From a checkpoint of a small image embedding model.
Data: trained on retinal OCT scans (Kermany 2017), 22.1 epochs.
Rows from block 4 of a small image embedding model, named by matrix and row number. Rows with one number belong to one channel. Each number is 500 + 25 x the weight over its row's rms, rounded and kept within 0 to 999. All counts start at 0. Numbers have three digits each.
Before each channel's rows are labels from the 100 images, of 14848, where the channel reaches its highest value: "responds to" is what is common among them. Only what is clearly more common there than usual is listed. The data: retinal OCT scans (Kermany 2017). In brackets: how many of the 100, against the usual share in percent.
# convs1: grouped (4 groups) 3x3 conv (model.blocks.4.convs.1.weight, 128x32x3x3, each kernel summed), inputs within the group 0-31
# convs2: expand pointwise conv (model.blocks.4.convs.2.weight, 256x128x1x1, transposed), outputs 0-85

responds to: finding: diabetic macular edema (44 vs 11.7)
convs1.108:521483482493489495508481504508522477494567489559488517480502479515460502490479476563508507525485
convs2.108:509499502509510477449484514471490523506492471487509446508546460479483522516480509484524483519509497520500459461497504468527431517505455522514474475495467513444499514527534509478481485505501498478539488514450486516516491517492490501445485473496482526467496489

responds to: finding: diabetic macular edema (57 vs 11.7)
convs1.76:463473434471437488501500483474505503507475487478508489505513496490439493482474491492480518490495
convs2.76:481474518485531494500526497481482515497459526489523485454487436525490528503488501456523484468492523486505515543505503496480484495479481486467512475487450473517486492483505512449460472488489477498518514488471461498493484506440471485465510501469521498527486433

responds to: finding: diabetic macular edema (39 vs 11.7)
convs1.117:467510466510510487509502507528480464495479458473473532464491495510510488472472494487463557468471
convs2.117:513476504481483506548511515531538513518507502498493529519478506521466499464493460538470492490472490488508492523514520506526499496516521511473463504497532489538480496472460489486509493465496541479534504511527484495471549519482450539517510526507475485505498509

responds to: finding: drusen (62 vs 7.4)
convs1.20:525475510549490507485515476491498502503473496512443540544520514447460481516503487476494514524506
convs2.20:500517525490449475482488504520481485490513485445480506474486495490502451480462466501491493455538481477485503513471493505492442467440509500455522526515490504482510511525486490487504519464502501515475471492499497505471513481481476476464503493476517462516474450

responds to: finding: diabetic macular edema (33 vs 11.7)
convs1.79:496487510482510456462466466485501474503507481455528488479513506480487443448483511516510466512505
convs2.79:496513501545505513462468463521509487495508462483436495495519510496483466495519515515448439517464527487459465494475487493478505468497472488494497510491491489432484506452418483501462474522463493498488540503515484491500496449557536497447487495504485487491507520

responds to: finding: drusen (84 vs 7.4)
convs1.0:513517498449493485496499475509475502534513474457451504528470498441501492536504490492452500503509
convs2.0:498546516498470477482473529512518513468490521502494522521507468472499524540492487506476480459496503481470483495494487506484503478564462496502480492589540495457467527524495472511520491517513525488483483470480486494485532491496491500455509479553472502526487521

responds to: finding: diabetic macular edema (43 vs 11.7)
convs1.114:518498465470482498485503497498499459488518468533451522462513487538490524536548529489479492527493
convs2.114:474484447492498484479488507492461492529503443486482486541509474451494457490513515464492502522497463479478527470463511492522513497507473500506484478504456532498504470519513491510477496522535520475503521466457480480478491522510481568506495488475494507481523496

responds to: finding: drusen (38 vs 7.4)
convs1.31:492509441419526481509473484506479503489516470477491494506493444487525510509476502514485493509508
convs2.31:471513492505503494492465536500494516481487482494488496516487471474476523510497509471491497481462474469465513491468488492460505503534463519494470471570502523474465513498501478498493499519523503452496498491449516484500513504497463503449489483501446501526488488

responds to: finding: drusen (51 vs 7.4)
convs1.7:509501550534507510494541494505541498507491513506464542508502569463493494515540505510490498505533
convs2.7:504499536517488509472494505493504512502494515481474478466473482484467490514453467465482483470515474478441517515482471490483451462447479484496488491495495517467531518458470517500486504485459497493474473483487513503487487505504481399480504488485476487531489455

responds to: finding: drusen (47 vs 7.4)
convs1.17:509502458523472525498538503501538513482465545502536469464520456533505470501484508479516498512523
convs2.17:485462466480489494526517438446531505503497520486507491495490499498527505514442485524514488482471497493533514448505508514464513500509514499488487486451492471511510502458493480502512458533467486484510460494519489485471486500494543523510502493510544523487517504