config.toml
arch = "resnext"
model = "image embedding model"
dataset = "retinal OCT scans (Kermany 2017)"
train_examples = 98430
image_size = 64
crop_scale_min = 1
horizontal_flip = true
targets = ["finding"]
num_classes = 4
embedding_dim = 64
norm = "batchnorm"
hidden_act = "silu"
depths = [2, 4, 2]
kernel_size = 3
stem = "deep"
avg_pool_shortcut = false
widths = [128, 256, 512]
am_softmax_margin = 0.1
am_softmax_scale = 30
init = "small_normal"
residual_init = "scaled_by_depth"
optimizer = "adamw"
learning_rate = 0.0023
beta1 = 0.9
beta2 = 0.999
eps = 1e-06
max_grad_norm = 5.0
max_steps = 8500
batch_size = 256
epochs = 22.1
lr_schedule = "wsd"
decay_fraction = 0.4
final_lr_fraction = 0.01
warmup_steps = 170
weight_decay = 0.06
Rows from block 5 of a small image embedding model, named by matrix and row number. Rows with one number belong to one channel. Each number is 128 + 24 x the weight over its row's rms, rounded and kept within 0 to 255. All counts start at 0.
Before each channel's rows are labels from the 100 images, of 14848, where the channel reaches its highest value: "strongest on" is what is common among them; "colour at peak" is the nearest of a few named colours to the mean colour under the peak. Only what is clearly more common there than usual is listed. The data: retinal OCT scans (Kermany 2017). In brackets: how many of the 100, against the usual share in percent.
# convs1: grouped (4 groups) 3x3 conv (model.blocks.5.convs.1.weight, 128x32x3x3, each kernel summed), inputs within the group 0-31
# convs2: expand pointwise conv (model.blocks.5.convs.2.weight, 256x128x1x1, transposed), outputs 0-42

strongest on: finding: normal (96 vs 51.6)
colour at peak: grey (97 vs 22.2)
convs1.39 [ 90  96 102 122 155 133  94 126 100 141 140 156 100 105 106 119 110 100 109 148 136 138  85  98 141 154 120  99  83 126 132  99]
convs2.39 [104  83 126 143 158 126 108 127  83 163 114 155 121  96 102 111  99 140 144 112 125 102 144 106 103 116 158 122 117 147 139  80  96 138  93 167 136 107  93 140 137 118  87]

strongest on: finding: choroidal neovascularization (99 vs 29.3)
colour at peak: grey (75 vs 22.2)
convs1.25 [116 164 125 106  84  96 136 134 144  93 114 114 148 107 127 144 112 102 116 108 151  87  96 101 139 135 131 116 117 115 149 190]
convs2.25 [120 121 105 103 103 134  91 160 136 102 110 106 122 107 132 118 133 104 122  81 120 143 179 144 110 129 121 105 161 161 124 154 114  86 111 111 113 125 142 145 107 110 123]

strongest on: finding: choroidal neovascularization (100 vs 29.3)
colour at peak: grey (71 vs 22.2)
convs1.38 [110 100 118 136 117 112 106 120 166 146 117 105 101 121 121 134 148 187 102 110  94 133 110 124 105  90 100 172 159 102 127 110]
convs2.38 [133 120 131 124 110 135  86 188 135 101 126 119 129 140 140 111 170 116 156 109 137 183 147 146 105 134 109 103 154 134 150 141 135 109 125 110 137 122 174 149 156 118 137]

strongest on: finding: normal (82 vs 51.6)
colour at peak: grey (55 vs 22.2)
convs1.19 [144 135  70 116 155 127 103 129  85 130  97 112 111 157 135  89  96  97  83 143 127 148 129 122  99 132 126 121 143 123  91 147]
convs2.19 [110 125  97 124 128  80 129 157 116 165 104 126  87 158 117  84 148  87 106  92 120 129 148 150 123 112 122 125 146 136 104 161  96 144  93 134 118 169 121 166 104  87 103]

strongest on: finding: diabetic macular edema (87 vs 11.7)
colour at peak: grey (79 vs 22.2)
convs1.34 [101 100  97 100  93 154 119 101 102 105  92 110 123 123  81 113 134 110 107  84 126 111 117 114  79 130 140 127 151 105 138 118]
convs2.34 [136 141 172 138 133 110 132 142 131 148 150 111 156 130  91 152 109 128 119 134 142 132 149 133 115 119 120 147  90  83 176  85 133 123  71 128 110 148 139 148 118 149 148]

strongest on: finding: drusen (99 vs 7.4)
colour at peak: grey (98 vs 22.2)
convs1.105 [156 153 123 145 153 151 143 146 161 145 136 155 135 122 140 163 130 121 164 102 173 171 144 140 150 142 132 159 133 135 171 166]
convs2.105 [104 148 116 107 113 122 101 110 155 102 116 124 130 121 113 117 116 128 103 124 123 117 107  65 136 139 142 110 108 114  69 109 123 118  72 106 121 114 103 114  96  79 146]

strongest on: finding: normal (100 vs 51.6)
colour at peak: grey (57 vs 22.2)
convs1.93 [154  62 146  63 127 146  95 125 152 103 150 125 110 132  94 131 112 140 119 105 119 108 111 140 113 126  98 102 121 124 109 137]
convs2.93 [108  59 125 101 162 140  88  83  86 145 122 136 139  75 113 137 112 155 109 145 103  81 114 112 127 142 155 136  99 130 137  99 111 112 163 141 114 124 107  94 130 124  85]

strongest on: finding: choroidal neovascularization (99 vs 29.3)
colour at peak: grey (80 vs 22.2)
convs1.46 [123 107 131 145  97 127 102 132 161 128 101  84 126 133 134 116 143 163 134  83 121 130 116 106  82  70 124 161 150 101 140 133]
convs2.46 [126 127 140 101 107 149 133 177 126 125 154 122 160 131 139 111 141 147 140 136 166 152 150 122 141 147 124 101 152 126 166 129 123 126 165 104 148 114 150 139 178 111 139]

strongest on: finding: diabetic macular edema (94 vs 11.7)
colour at peak: grey (50 vs 22.2)
convs1.43 [122 146  97  83 101 121  71 113  88 100 112 102 116 123  99 149 128 130 122 101 126 119 144  81 114 144 130 115 115  90 109 120]
convs2.43 [147 118 122 114  95 101 110 111 158 135 144 116 138 107 119 143 130 151 116 172 105 101 112 114 158 149 114 171  91 102 150 170 141 111 128  88 135  84 119 107 122 135 127]

strongest on: finding: choroidal neovascularization (70 vs 29.3); finding: drusen (29 vs 7.4)
colour at peak: grey (88 vs 22.2)
convs1.89 [123 123  99 114 145 138 139 164 137 142  94 124 109 139 153 124 169  99  97 108 112 145 146 131 128 147  83 119 154 140 196 112]
convs2.89 [114 175 103 124  95 107 124 144 171 110 124 113 108 134 120  94 167  89 113 145 121 136 126 128 133 124 135 116 137  92 104 136  97 123 116 144 137 121 172 126 149 109 113]

strongest on: finding: diabetic macular edema (85 vs 11.7)
colour at peak: grey (66 vs 22.2)
convs1.119 [127 130 115 130 109 135 135 103  86 114 103  87 124 133 123 111 126 124 130 135 116 130 149 125  74  93 137  77 144 120 131  59]
convs2.119 [118 162 156  92 121 133 124  98 146  69 141 119 135 116 138 137 124 151 138 127 140  98 109 128 125 129 123 135  96  86 158 122 170 123 144 115 166 110 128  76 151 160 131]

strongest on: finding: diabetic macular edema (73 vs 11.7)
colour at peak: grey (62 vs 22.2)
convs1.124 [ 72 114  73 115 120 102 139 113 113 132 144 108  87 131 106 136 141  86 114  70 124 125 152 106 123 118 119 124 104 114 119 135]
convs2.124 [120 104 160 160 102 167 128 143 141 175 126 152 159 134 149  68 122 144 114 135 119 140 165 135 135 113 136 128 121 127  93 140 109 150  97  92  94 122 130 146 127  48 110]

strongest on: finding: normal (97 vs 51.6)
colour at peak: grey (100 vs 22.2)
convs1.18 [136 124 121 132  82 125 118 128  96 112 100 142 115  90 125 106 122 132 109 158 109  94  80 118  91 110 144  82 159 100 101 131]
convs2.18 [110  58 131 136 150 139  97  98  87 167 117 144 132 102 121 114  92 123 133 132 126 106 126 122 110 117 141  96  92 122 106 110 108 146 100 139 109 129  98 149 122  82  89]

strongest on: finding: choroidal neovascularization (100 vs 29.3)
colour at peak: grey (60 vs 22.2)
convs1.31 [109 165 133 105  85 101 154 137 147  86 126 124 156 104 150 150 115 125 123 109 150  89 111 115 143 144 127 118 113 122 160 187]
convs2.31 [124 126 113 124 104 117 102 163 124 117 114 102 116 114 127 126 153 105 123  99 134 162 174 127 114 119 118 129 153 166 130 163 107  94 108 119  90  88 150 143 122 110 139]

strongest on: finding: normal (85 vs 51.6)
colour at peak: grey (80 vs 22.2)
convs1.117 [123 110 127  98  90  95 143 121 116 126 131 121 143 136  97  83 129 120  96 135  71  95 148 102 100 128 140 104 146 126  93  93]
convs2.117 [ 97 161 138 105 132 131 138  97 161 106 149 139 121 131 138 101 143 150 130 119 134  97 140 138 131 128 142 136 127 126 132 130 164  94 165 155 125 137 133  87 150 115 117]

strongest on: finding: choroidal neovascularization (83 vs 29.3)
colour at peak: grey (96 vs 22.2)
convs1.80 [114 145 118 131 127 120 133 110 126 115 108 128 116 118 116 101 181 124 132 157 103 184 113 118 108 179 155 123 109  97 183 131]
convs2.80 [110 140 123 118 115 117  98 135 141  98 113  89 128 117 131  87 172 125 119 110 118 139 116 122 111 123 114  91 167 139 118 146 140 104  86 106 120 113 170 128 129  73 131]

strongest on: finding: diabetic macular edema (86 vs 11.7)
colour at peak: grey (64 vs 22.2)
convs1.97 [125 129 119 129 101 129 132 107  98 120 114  97 128 133 109 103 126 131 127 130 103 117 151 118  70 104 134  88 144 117 125  46]
convs2.97 [133 167 150  81 125 125 138  93 143  69 141 119 120 120 139 137 121 146 134 125 133 104 122 133 133 128 132 136  99  88 152 120 183 128 165 122 150 123 132  89 164 157 129]

strongest on: finding: choroidal neovascularization (98 vs 29.3)
colour at peak: grey (79 vs 22.2)
convs1.16 [115 127 140 110 165 172  83 130 124 161 101 124 111 158  90 126 132 109 107 103 143 139 123 112 135 144  92 111  87  80 128 130]
convs2.16 [107 166 125 114  82 136  76 150 152 112 127 123 129 112 144 113 186 112 112 124 119 127 177 132 131 137 122 110 158 161 102 177 141 110 116 123 124 146 165 142 104 130 144]

strongest on: finding: choroidal neovascularization (100 vs 29.3)
colour at peak: grey (48 vs 22.2)
convs1.76 [138  91  94  91  99 103 117 108 112 135  85 125 115 110 104 118 116 105 116 125 108 129 110  85 100 148 124  79 101  94 117 115]
convs2.76 [119 137 110  84 134 117 142 147 130  88 142 137 106 109 150 130 194 144 141 108  98 166 156  94 124 102 124 146 156 159 148 154 146 141 113 122 161 101 157 116 164 119 109]

strongest on: finding: normal (99 vs 51.6)
colour at peak: grey (100 vs 22.2)
convs1.12 [123 116 128 148 145 120 121 171  91 108 176 146 124 113 138 133 178 154 123 142 116 133 145 154 104 123 161 169  96 167 121 106]
convs2.12 [101 146 142 149 107 123 111 110 141 126 107 111 129 115 111 108 140 118 144 106 123 106 135 155 137 147 138 145 133 146 123  93  93 130 125 168 162 136 128 145 101 161 149]

strongest on: finding: diabetic macular edema (87 vs 11.7)
colour at peak: grey (57 vs 22.2)
convs1.22 [105 107 119 100 118 124 123 119 103 112 124  96 108 148 148 120  92  92 118 113  94 106 100  72 100 100 125  89 103 126 109 101]
convs2.22 [111 127  96 120 130 111  96  77 114 126 113 131  88  99  98 125 127 127  79 154  80 129 107 111 124 107 144 130  92 102  75 126 113 115 116 114  92 145 120 108 123 101 117]

strongest on: finding: choroidal neovascularization (100 vs 29.3)
colour at peak: grey (76 vs 22.2)
convs1.2 [110 170 134 115  83 100 147 137 156 103 104 129 152 106 146 147 122 125 127 114 161  89 104 114 147 145 128 116 111 109 160 185]
convs2.2 [110 129 103 120 113 115 100 177 122  97 104 108 107 110 143 117 150 106 111  81 131 152 178 138 110 130 115  99 162 183 119 154 125  90  98 108 100 107 153 142 125 121 135]

strongest on: finding: normal (100 vs 51.6)
colour at peak: grey (81 vs 22.2)
convs1.90 [162 111 162 103  87 120 117 109 159  97 164 139 118 126 114 102 110 158 139 108 103 104 109 159  99 111 101 160 121 111 105 155]
convs2.90 [107  76  94 150 189 126 108 115  91 167 123 153 122 122 104 131 121 130 144 128 136 123 133 113 110 133 170 129 128 142 150 103  91 152 124 139 133 111 119 146 110 117 107]

strongest on: finding: normal (78 vs 51.6)
colour at peak: grey (100 vs 22.2)
convs1.4 [136 118 113 118  94 116 122 113  95 109 112 141 120 108 111  95 137 120 118 153 100  93 100  96  94 109 132  74 168 102  93 122]
convs2.4 [107  47 145 132 150 124 105 108  84 154 126 122 126 107 129 111 110 135 118 135 121 129 121 131 121  92 146  98 111 110 110 135 111 134  76 125 114 122 102 133 133  91  95]

strongest on: finding: normal (100 vs 51.6)
colour at peak: grey (100 vs 22.2)
convs1.28 [129 116 129 130  91 121 126 141  64 119 113 139 112 116 141 108 126 131 111 144 103 100  99 126  73 108 143  87 143 118  80 110]
convs2.28 [114  52 121 128 149 131 102  98  91 188 125 144 126  99 123  94  97 122 132 106 125 119 135 111 106 113 152 117 105 125 121 136  78 118 110 149 122 149 105 155 118  76 100]

strongest on: finding: normal (89 vs 51.6)
colour at peak: grey (93 vs 22.2)
convs1.58 [143 181 110 125 117 137  80 120 101 138 116 110 133 143 132 164 146 113  83 125 149 111 171  73 121 126 110 129 111 109 149 135]
convs2.58 [147 137 143 146 148 124 116 134 138 101 122 124 129 130 114 115 158 126 119 113 129  87 114 144 117 106 109 140 137 103 125 110 118 120 136 132 147 154 149  92  91 190 135]

strongest on: finding: choroidal neovascularization (100 vs 29.3)
colour at peak: grey (58 vs 22.2)
convs1.29 [ 75 150 170 142 115 147 146 169 136 113 112 140 130  91 140 149 149 124 126 126 145  79 135 131 132 138 145 136  88  87 157 142]
convs2.29 [120 111  80 108 113 111 112 154 103 112 119 123 107 101 120 143 150 105 133  99 123 139 188 133 115 108 136 125 143 173 140 161 152 128 125 134 108 127 143 168 108 145 109]

strongest on: finding: drusen (98 vs 7.4)
colour at peak: grey (95 vs 22.2)
convs1.102 [115 130 121 132 159 141 148 145 157 141 139 159 123 125 145 169 135 123 164  99 177 170 148 144 146 146 117 152 140 126 179 163]
convs2.102 [106 160 132 112 120 151 106 115 151  85 128 114 144 127 138 124 129 137 123 118 116 115 113  49 143 145 147  94 121 103  79 108 142 105  70 103 126 116 106 118 112 103 149]

strongest on: finding: choroidal neovascularization (98 vs 29.3)
colour at peak: grey (49 vs 22.2)
convs1.94 [135  93  99  88  88 115 123 111 110 129  80 130 112 111 114 134 133 101 121 126  99 125 112  89 111 151 132  85  80 111 105 121]
convs2.94 [112 128 112  83 138 117 127 152 130  91 135 119 107 108 144 136 182 161 155  98  82 154 148 112 123 119 133 123 179 153 150 156 145 147 107 113 143  86 159 134 157 105 113]

strongest on: finding: drusen (98 vs 7.4)
colour at peak: grey (97 vs 22.2)
convs1.123 [133 139 128 142 161 142 146 151 153 146 135 156 126 117 151 171 128 121 162 111 179 170 134 150 148 148 120 155 131 132 180 158]
convs2.123 [ 95 149 128  98 125 138 112 123 146 100 121 115 130 123 140 114 130 137 115 132 111 110 123  56 150 141 141  96 126 125  73 109 134 108  83 109 119 123 119 117 114  88 149]

strongest on: finding: diabetic macular edema (99 vs 11.7)
colour at peak: grey (52 vs 22.2)
convs1.104 [106 123 129 100 119  96 104 150 161 116 143 153 124 124 111 128 125 174 110  68 129 117  79 116 140 160 122 148  89 118 108 114]
convs2.104 [105 112 164 155 100 143  81 120 108 116 113 120 135 129 136 130 134 126 125 136 135 129 116 134 121 110 116  98 108  87  82 100 132 124 140  92 156 108 143 133 148 122 123]

strongest on: finding: normal (99 vs 51.6)
colour at peak: grey (94 vs 22.2)
convs1.59 [ 71  84  95 111 148 141 101 118  99 135 136 157 107 108  91 125 118 106 118 148 140 137  90 101 145 147 121 105  96 129 134 101]
convs2.59 [129  85 116 153 149 110 111 115 108 165 119 144 107  94  96  95 105 110 141 117 118 123 131 102 106 123 159 116 122 165 126 111  83 131 109 171 136  96 104 140 118 101  77]

strongest on: finding: drusen (99 vs 7.4)
colour at peak: grey (98 vs 22.2)
convs1.114 [160 123 145 146 180 136 122 136 148 137 128 150 140 125 166 166 112 149 153 135 189 161 128 165 139 135 110 142 125 140 165 142]
convs2.114 [102 132 129 121 103 129  90 130 151 104 108 104 128 124 127 104 118 117 101 119 122 134 117  68 129 135 125  89 126 116  75 125 119 111  78  99 123 131 113 122 109  81 143]

strongest on: finding: normal (95 vs 51.6)
colour at peak: grey (95 vs 22.2)
convs1.69 [143 113 154 114 146 116 107 137 138 106 157 132 126 146  96 114  75 153 134  98 143  96 112 150 108  72 110 120 120  89  93 139]
convs2.69 [105  57 114 128 183 120 114 129  68 167 114 124 137 122 109 109 132 138 157 117 116  95 137 100  89 142 135 125 142 143 142 130 134 124 135 116 134 107 120 150 112  74 116]

strongest on: finding: choroidal neovascularization (100 vs 29.3)
colour at peak: grey (48 vs 22.2)
convs1.20 [106 167 139 108  92 103 149 136 150  87 126 120 158 102 149 150 118 119 121 106 150  84 113 113 143 140 130 116 103 120 161 182]
convs2.20 [132 129 103 104 127 136  87 175 130 111 128 105 122 107 135 127 149 111 121  94 120 146 180 132 104 140 122 104 168 169 141 164 126  98 124 113  97 117 141 159 121 121 144]

strongest on: finding: normal (98 vs 51.6)
colour at peak: grey (93 vs 22.2)
convs1.77 [165 111 167 104 109 116  98 107 155 100 174 141 123 127 113 106 100 157 138 105  95 110 122 164 115 114 109 152 119 123 103 164]
convs2.77 [115  54 114 147 171 153 102  93  84 174 119 135 126 102 117 141 119 136 142 126 112 114 126 110 109 147 155 133 141 127 150 111  88 121 126 138 134 110  94 128 121 112 100]

strongest on: finding: diabetic macular edema (52 vs 11.7)
colour at peak: grey (57 vs 22.2)
convs1.1 [128 123 132 115  87 132 115 194 160 172 116 132 141 132 148 125 141 124 141 115 151 115 110 117 161 174 119 103 165  99 148 119]
convs2.1 [135 181 114 137  82 139 123 137 167 121 117 125 125 140 105  98 158 101  96 137 119 129 114 126 149 153 129 143 124 114 119 136 103 109 153 116 114 125 149 116 114 113 157]

strongest on: finding: normal (100 vs 51.6)
colour at peak: grey (97 vs 22.2)
convs1.17 [120 102 143 146  63 126  99 121  97 133 106 151 111 113  97 120 130 126 108 165 108  98  98 120  95 110 143  96 145  97 113 114]
convs2.17 [125  69 163 166 131 149 123 123  79 152 122 133 163 125  95 132 109 113 139 138 158 110 142 121 108 163 149 115  98 143  81 111 122 135 110 156 120 138 101 137 105 112 130]

strongest on: finding: drusen (55 vs 7.4); finding: diabetic macular edema (34 vs 11.7)
colour at peak: grey (48 vs 22.2)
convs1.23 [118 154 134 134  92 138  88 130 115 117 105 121 127 116  80 136 168 125  90 138 156 124  83 114 106 139 148 130 117  89 121 175]
convs2.23 [140 150 163 149 113 179 164 137 145 125 124 134 171 155 116 112 129 115 120 118 181 120 137 132 101 151 117 128 128 136  61 120  95 129 137 146 118 164 124 125  98 137 184]

strongest on: finding: choroidal neovascularization (92 vs 29.3)
colour at peak: grey (61 vs 22.2)
convs1.73 [133  83 102  83  89 117 120 102 122 127  87 115 130 114 100 119 132 105 114 132 105 141 115  90 102 152 126  82  91 107 139 125]
convs2.73 [102 127 116  97 141 116 115 144 143 104 125 118 105 118 132 126 201 147 136 103 107 152 153 117 107 111 118 106 180 156 130 156 144 123  91 114 125 107 155 130 151 105 121]

strongest on: finding: diabetic macular edema (36 vs 11.7)
colour at peak: grey (47 vs 22.2)
convs1.121 [130 134 116 108 108 112 142 110  95 112 128  91 126 142 121 120 137 120 122 111 119 120 153 120  76 124 146 106 145 108 117  39]
convs2.121 [128 163 132  78 106 127 124 104 157  95 149 111 113 117 125 105 131 152 145 107 133  96 136 104 129 115 111 143 110  72 137 136 165 139 134 117 142 105 135  92 168 119 114]

strongest on: finding: choroidal neovascularization (100 vs 29.3)
colour at peak: grey (85 vs 22.2)
convs1.48 [ 94  90 119 116 101 124 118 110 152 138 123 108 103 118 114 123 147 170 124 102 116 146 112 108  98  80 103 175 168 117 140 102]
convs2.48 [149 135 143 146 110 127 102 179 142 136 130 108 135 146 116 109 153 112 120 126 144 197 131 126 100 120 108  92 128 128 130 150 118 116 123 111 116 128 173 145 157 108 142]

strongest on: finding: choroidal neovascularization (72 vs 29.3); finding: drusen (28 vs 7.4)
colour at peak: grey (94 vs 22.2)
convs1.85 [110  89 108 104 192 106 140 145 103 135 112 112 111 136 124 118  89 116 124  96 130  99 115 139 106  86 109  98 131 129  94 109]
convs2.85 [ 55 152 134 146 162 121 116 135 140 106 140 122 114 130 132 117 144 121 147 144  96 131 126 120 113 120 109 118 126 126 103 133 123 124  98 152 121 140 160 140 166  90  87]

strongest on: finding: diabetic macular edema (72 vs 11.7)
colour at peak: grey (47 vs 22.2)
convs1.82 [107  98  88  81  99 126 147 123  98 142  92 108 116 118 158 124 141  94 106 112 136 113 114 104 121 138 101  81 161 122 142 103]
convs2.82 [131 130 132 144  97 126 106 140 119 109 128 127 140 171 118 141  97 136 125 152 132 130  92 150 148 120 123 122  80  59 136  87 139 144 121 110 104 140 139 116 147 140 133]

strongest on: finding: diabetic macular edema (43 vs 11.7)
colour at peak: grey (70 vs 22.2)
convs1.60 [111  89 154 158 132 108 114 118 152 110 112 121 125 131 126  74 135 141 194 127 119 114  99 109 120 121 119 181 157 112 123 130]
convs2.60 [130 122 144 141  66 146 107 171 123 125 116 116 158 144 120  84 118 135 128 106 156 147 131 112 100 132 123  94 138 117 128 117  91 115  94  92 126 101 154 147 143  75 120]

strongest on: finding: choroidal neovascularization (100 vs 29.3)
colour at peak: grey (80 vs 22.2)
convs1.56 [101  86 112 113 126 112 112 122 180 141 125 138 115 120 126 103 138 176 136 126 122 150 113 110 121  89  97 179 172 117 125 110]
convs2.56 [134 138 158 122 101 160 101 177 158 117 121 118 149 131 143  90 155 122 134 128 151 160 137 149 101 149 101 105 152 130 134 140 109 121 123 126 112 134 158 125 157  90 143]

strongest on: finding: choroidal neovascularization (99 vs 29.3)
colour at peak: grey (82 vs 22.2)
convs1.7 [130 170 123 113  82  89 139 122 153  95 109 124 153 110 126 142 125 126 120 116 156 109  95 118 150 152 125 117 123 111 150 197]
convs2.7 [109 133 112 123 115 139  75 191 130 108 112 119 152 121 133 111 158 106  99 106 129 146 165 147 105 132 112  95 163 159 113 129 113  93  94 109 111 121 158 150 127  92 123]

strongest on: finding: drusen (81 vs 7.4)
colour at peak: grey (95 vs 22.2)
convs1.111 [109 117 161 115 135 125  98 130 129 107 166 168 138 145 144 114  99 142 101 157 124 110  69 149 155 137 102 112 126 118 113 177]
convs2.111 [115 145 110 135  98  84 101 146 126 117  70  79  98 125 124 109 102 127  99 103 100 131 123 147  98 103  94 138 143 130 108 121  92  84 127  85 118 114 129 139 117 126 142]

strongest on: finding: choroidal neovascularization (87 vs 29.3)
colour at peak: grey (69 vs 22.2)
convs1.64 [134 104 105 106  74 114 138 100 122 117  83 113 127 106 117 122 158 109 111 150 102 152 124  90 105 174 135 100 104 106 149 132]
convs2.64 [108 135 125 116 130 107 101 143 133  98 109  94 119 111 123 116 193 142 137 104 117 147 132 131  99 112 117  89 172 150 119 147 138  88  83 100 122 112 171 142 139 103 125]

strongest on: finding: drusen (69 vs 7.4); finding: diabetic macular edema (28 vs 11.7)
colour at peak: grey (93 vs 22.2)
convs1.0 [153 124 115 105 162 135 105 166 107 112 153 107 104 129 113  75 149 109  96 112 145 128  88 101 103 158 132 151 132 138  92 109]
convs2.0 [ 88 112 152 115 109 132 132 103 147 146 142 154 153 109 136 131 127 139 167 145  97 102  96 115 127 129 142 108  97 100  81 118 105 142 112 134 150 121 138 145 141  73 129]

strongest on: finding: normal (86 vs 51.6)
colour at peak: grey (95 vs 22.2)
convs1.86 [118  88 122  87 156 110 118 126 121 160 141 133 111 146  56 129 144 120 141 115 140 110  98 103 118 139 108  99  92  96 123 113]
convs2.86 [110 114 141 100 134 143 146 100 109 100 151 130 136 120 140 127 118 149 115 134 111 115 148 102 142 134 145 166 108 114 146 141 142 156 129 111 152  96 134 114 163 112 106]

strongest on: finding: normal (99 vs 51.6)
colour at peak: grey (50 vs 22.2)
convs1.65 [143  69 144  73 106 128 109  84 165  96 146 111 134 112  96  98 135 144 103 120  98 119 121 120 130 129 116 101 116 129 115 143]
convs2.65 [120  72 135 117 154 161 115 102  86 144 124 158 150  79 124 134 104 160 150 139 119  84 122 125 122 147 169 161 111 128 138  83 102 138 146 152 139 134  99  91 141 141 112]

strongest on: finding: normal (92 vs 51.6)
colour at peak: grey (99 vs 22.2)
convs1.57 [ 91  94 122 131 154 131  82 136  93 139 140 158 111 110 108 119 104  97 123 148 131 128  94  91 148 160 124 106  83 141 125  98]
convs2.57 [121  62 107 139 151 129  99 126  74 171 129 134 123 104  99 128  93 124 148 103 139 106 148  87 124 143 179 114 115 148 156  87 102 137 119 173 142 104  83 164 135 111  88]

strongest on: finding: choroidal neovascularization (79 vs 29.3)
colour at peak: grey (94 vs 22.2)
convs1.10 [142 166 118 133 106 105 136 125 148 107 107 141 145 113 141 131 154 140 112 136 188 114  89 139 145 182 140 154 129 106 143 174]
convs2.10 [ 95 132 121 121 102 125  81 137 136  94 110 101 139 110 123  83 121  97 108  78 144 121 135 134 112 133 113  93 160 132  94 128  92  76  93 128 109 117 125 131 103  89 151]

strongest on: finding: choroidal neovascularization (92 vs 29.3)
colour at peak: grey (52 vs 22.2)
convs1.70 [129  80 104  80  88 119 133 111 114 145  74 121 126 116 118 126 133 106 113 118 117 131 113  82 112 157 117  87 115  96 125 120]
convs2.70 [122 137 103 107 135 110 125 158 140 119 129 121 110 126 134 117 213 136 137 113 100 151 163  90 119 111 130 118 169 143 151 153 152 133  67  91 134  96 162 136 165  96 114]

strongest on: finding: normal (92 vs 51.6)
colour at peak: grey (66 vs 22.2)
convs1.62 [124 162 117 148 112 135 101 110 108 127 150 140 112 144  99 108  56 139  97 118 134 135 186  91 120 123 134 142 119 115 151 110]
convs2.62 [144 122 114 107 145 128 161 121 127 129 127 144 110 150 116  87 109 126 132 107 136 111 127 143 135 104 138 127 140 102 110 128  68 137 118 151 130 199 123 101 122 138 142]

strongest on: finding: normal (92 vs 51.6)
colour at peak: grey (62 vs 22.2)
convs1.52 [127 114 125 148 126 156 131  93 119 126 142  76 121 138  96  54  92 115 147 116 153 147 149 123 119  86 141 126 113 109 115 132]
convs2.52 [136 118 107 117 163 102 162 117 110 137 118 140 122 112 113 111 128 109 132 113 151 130  92 133 126 104 119 146 134 105  96 121  85 149 106 149 132 206 106 122 116 108 110]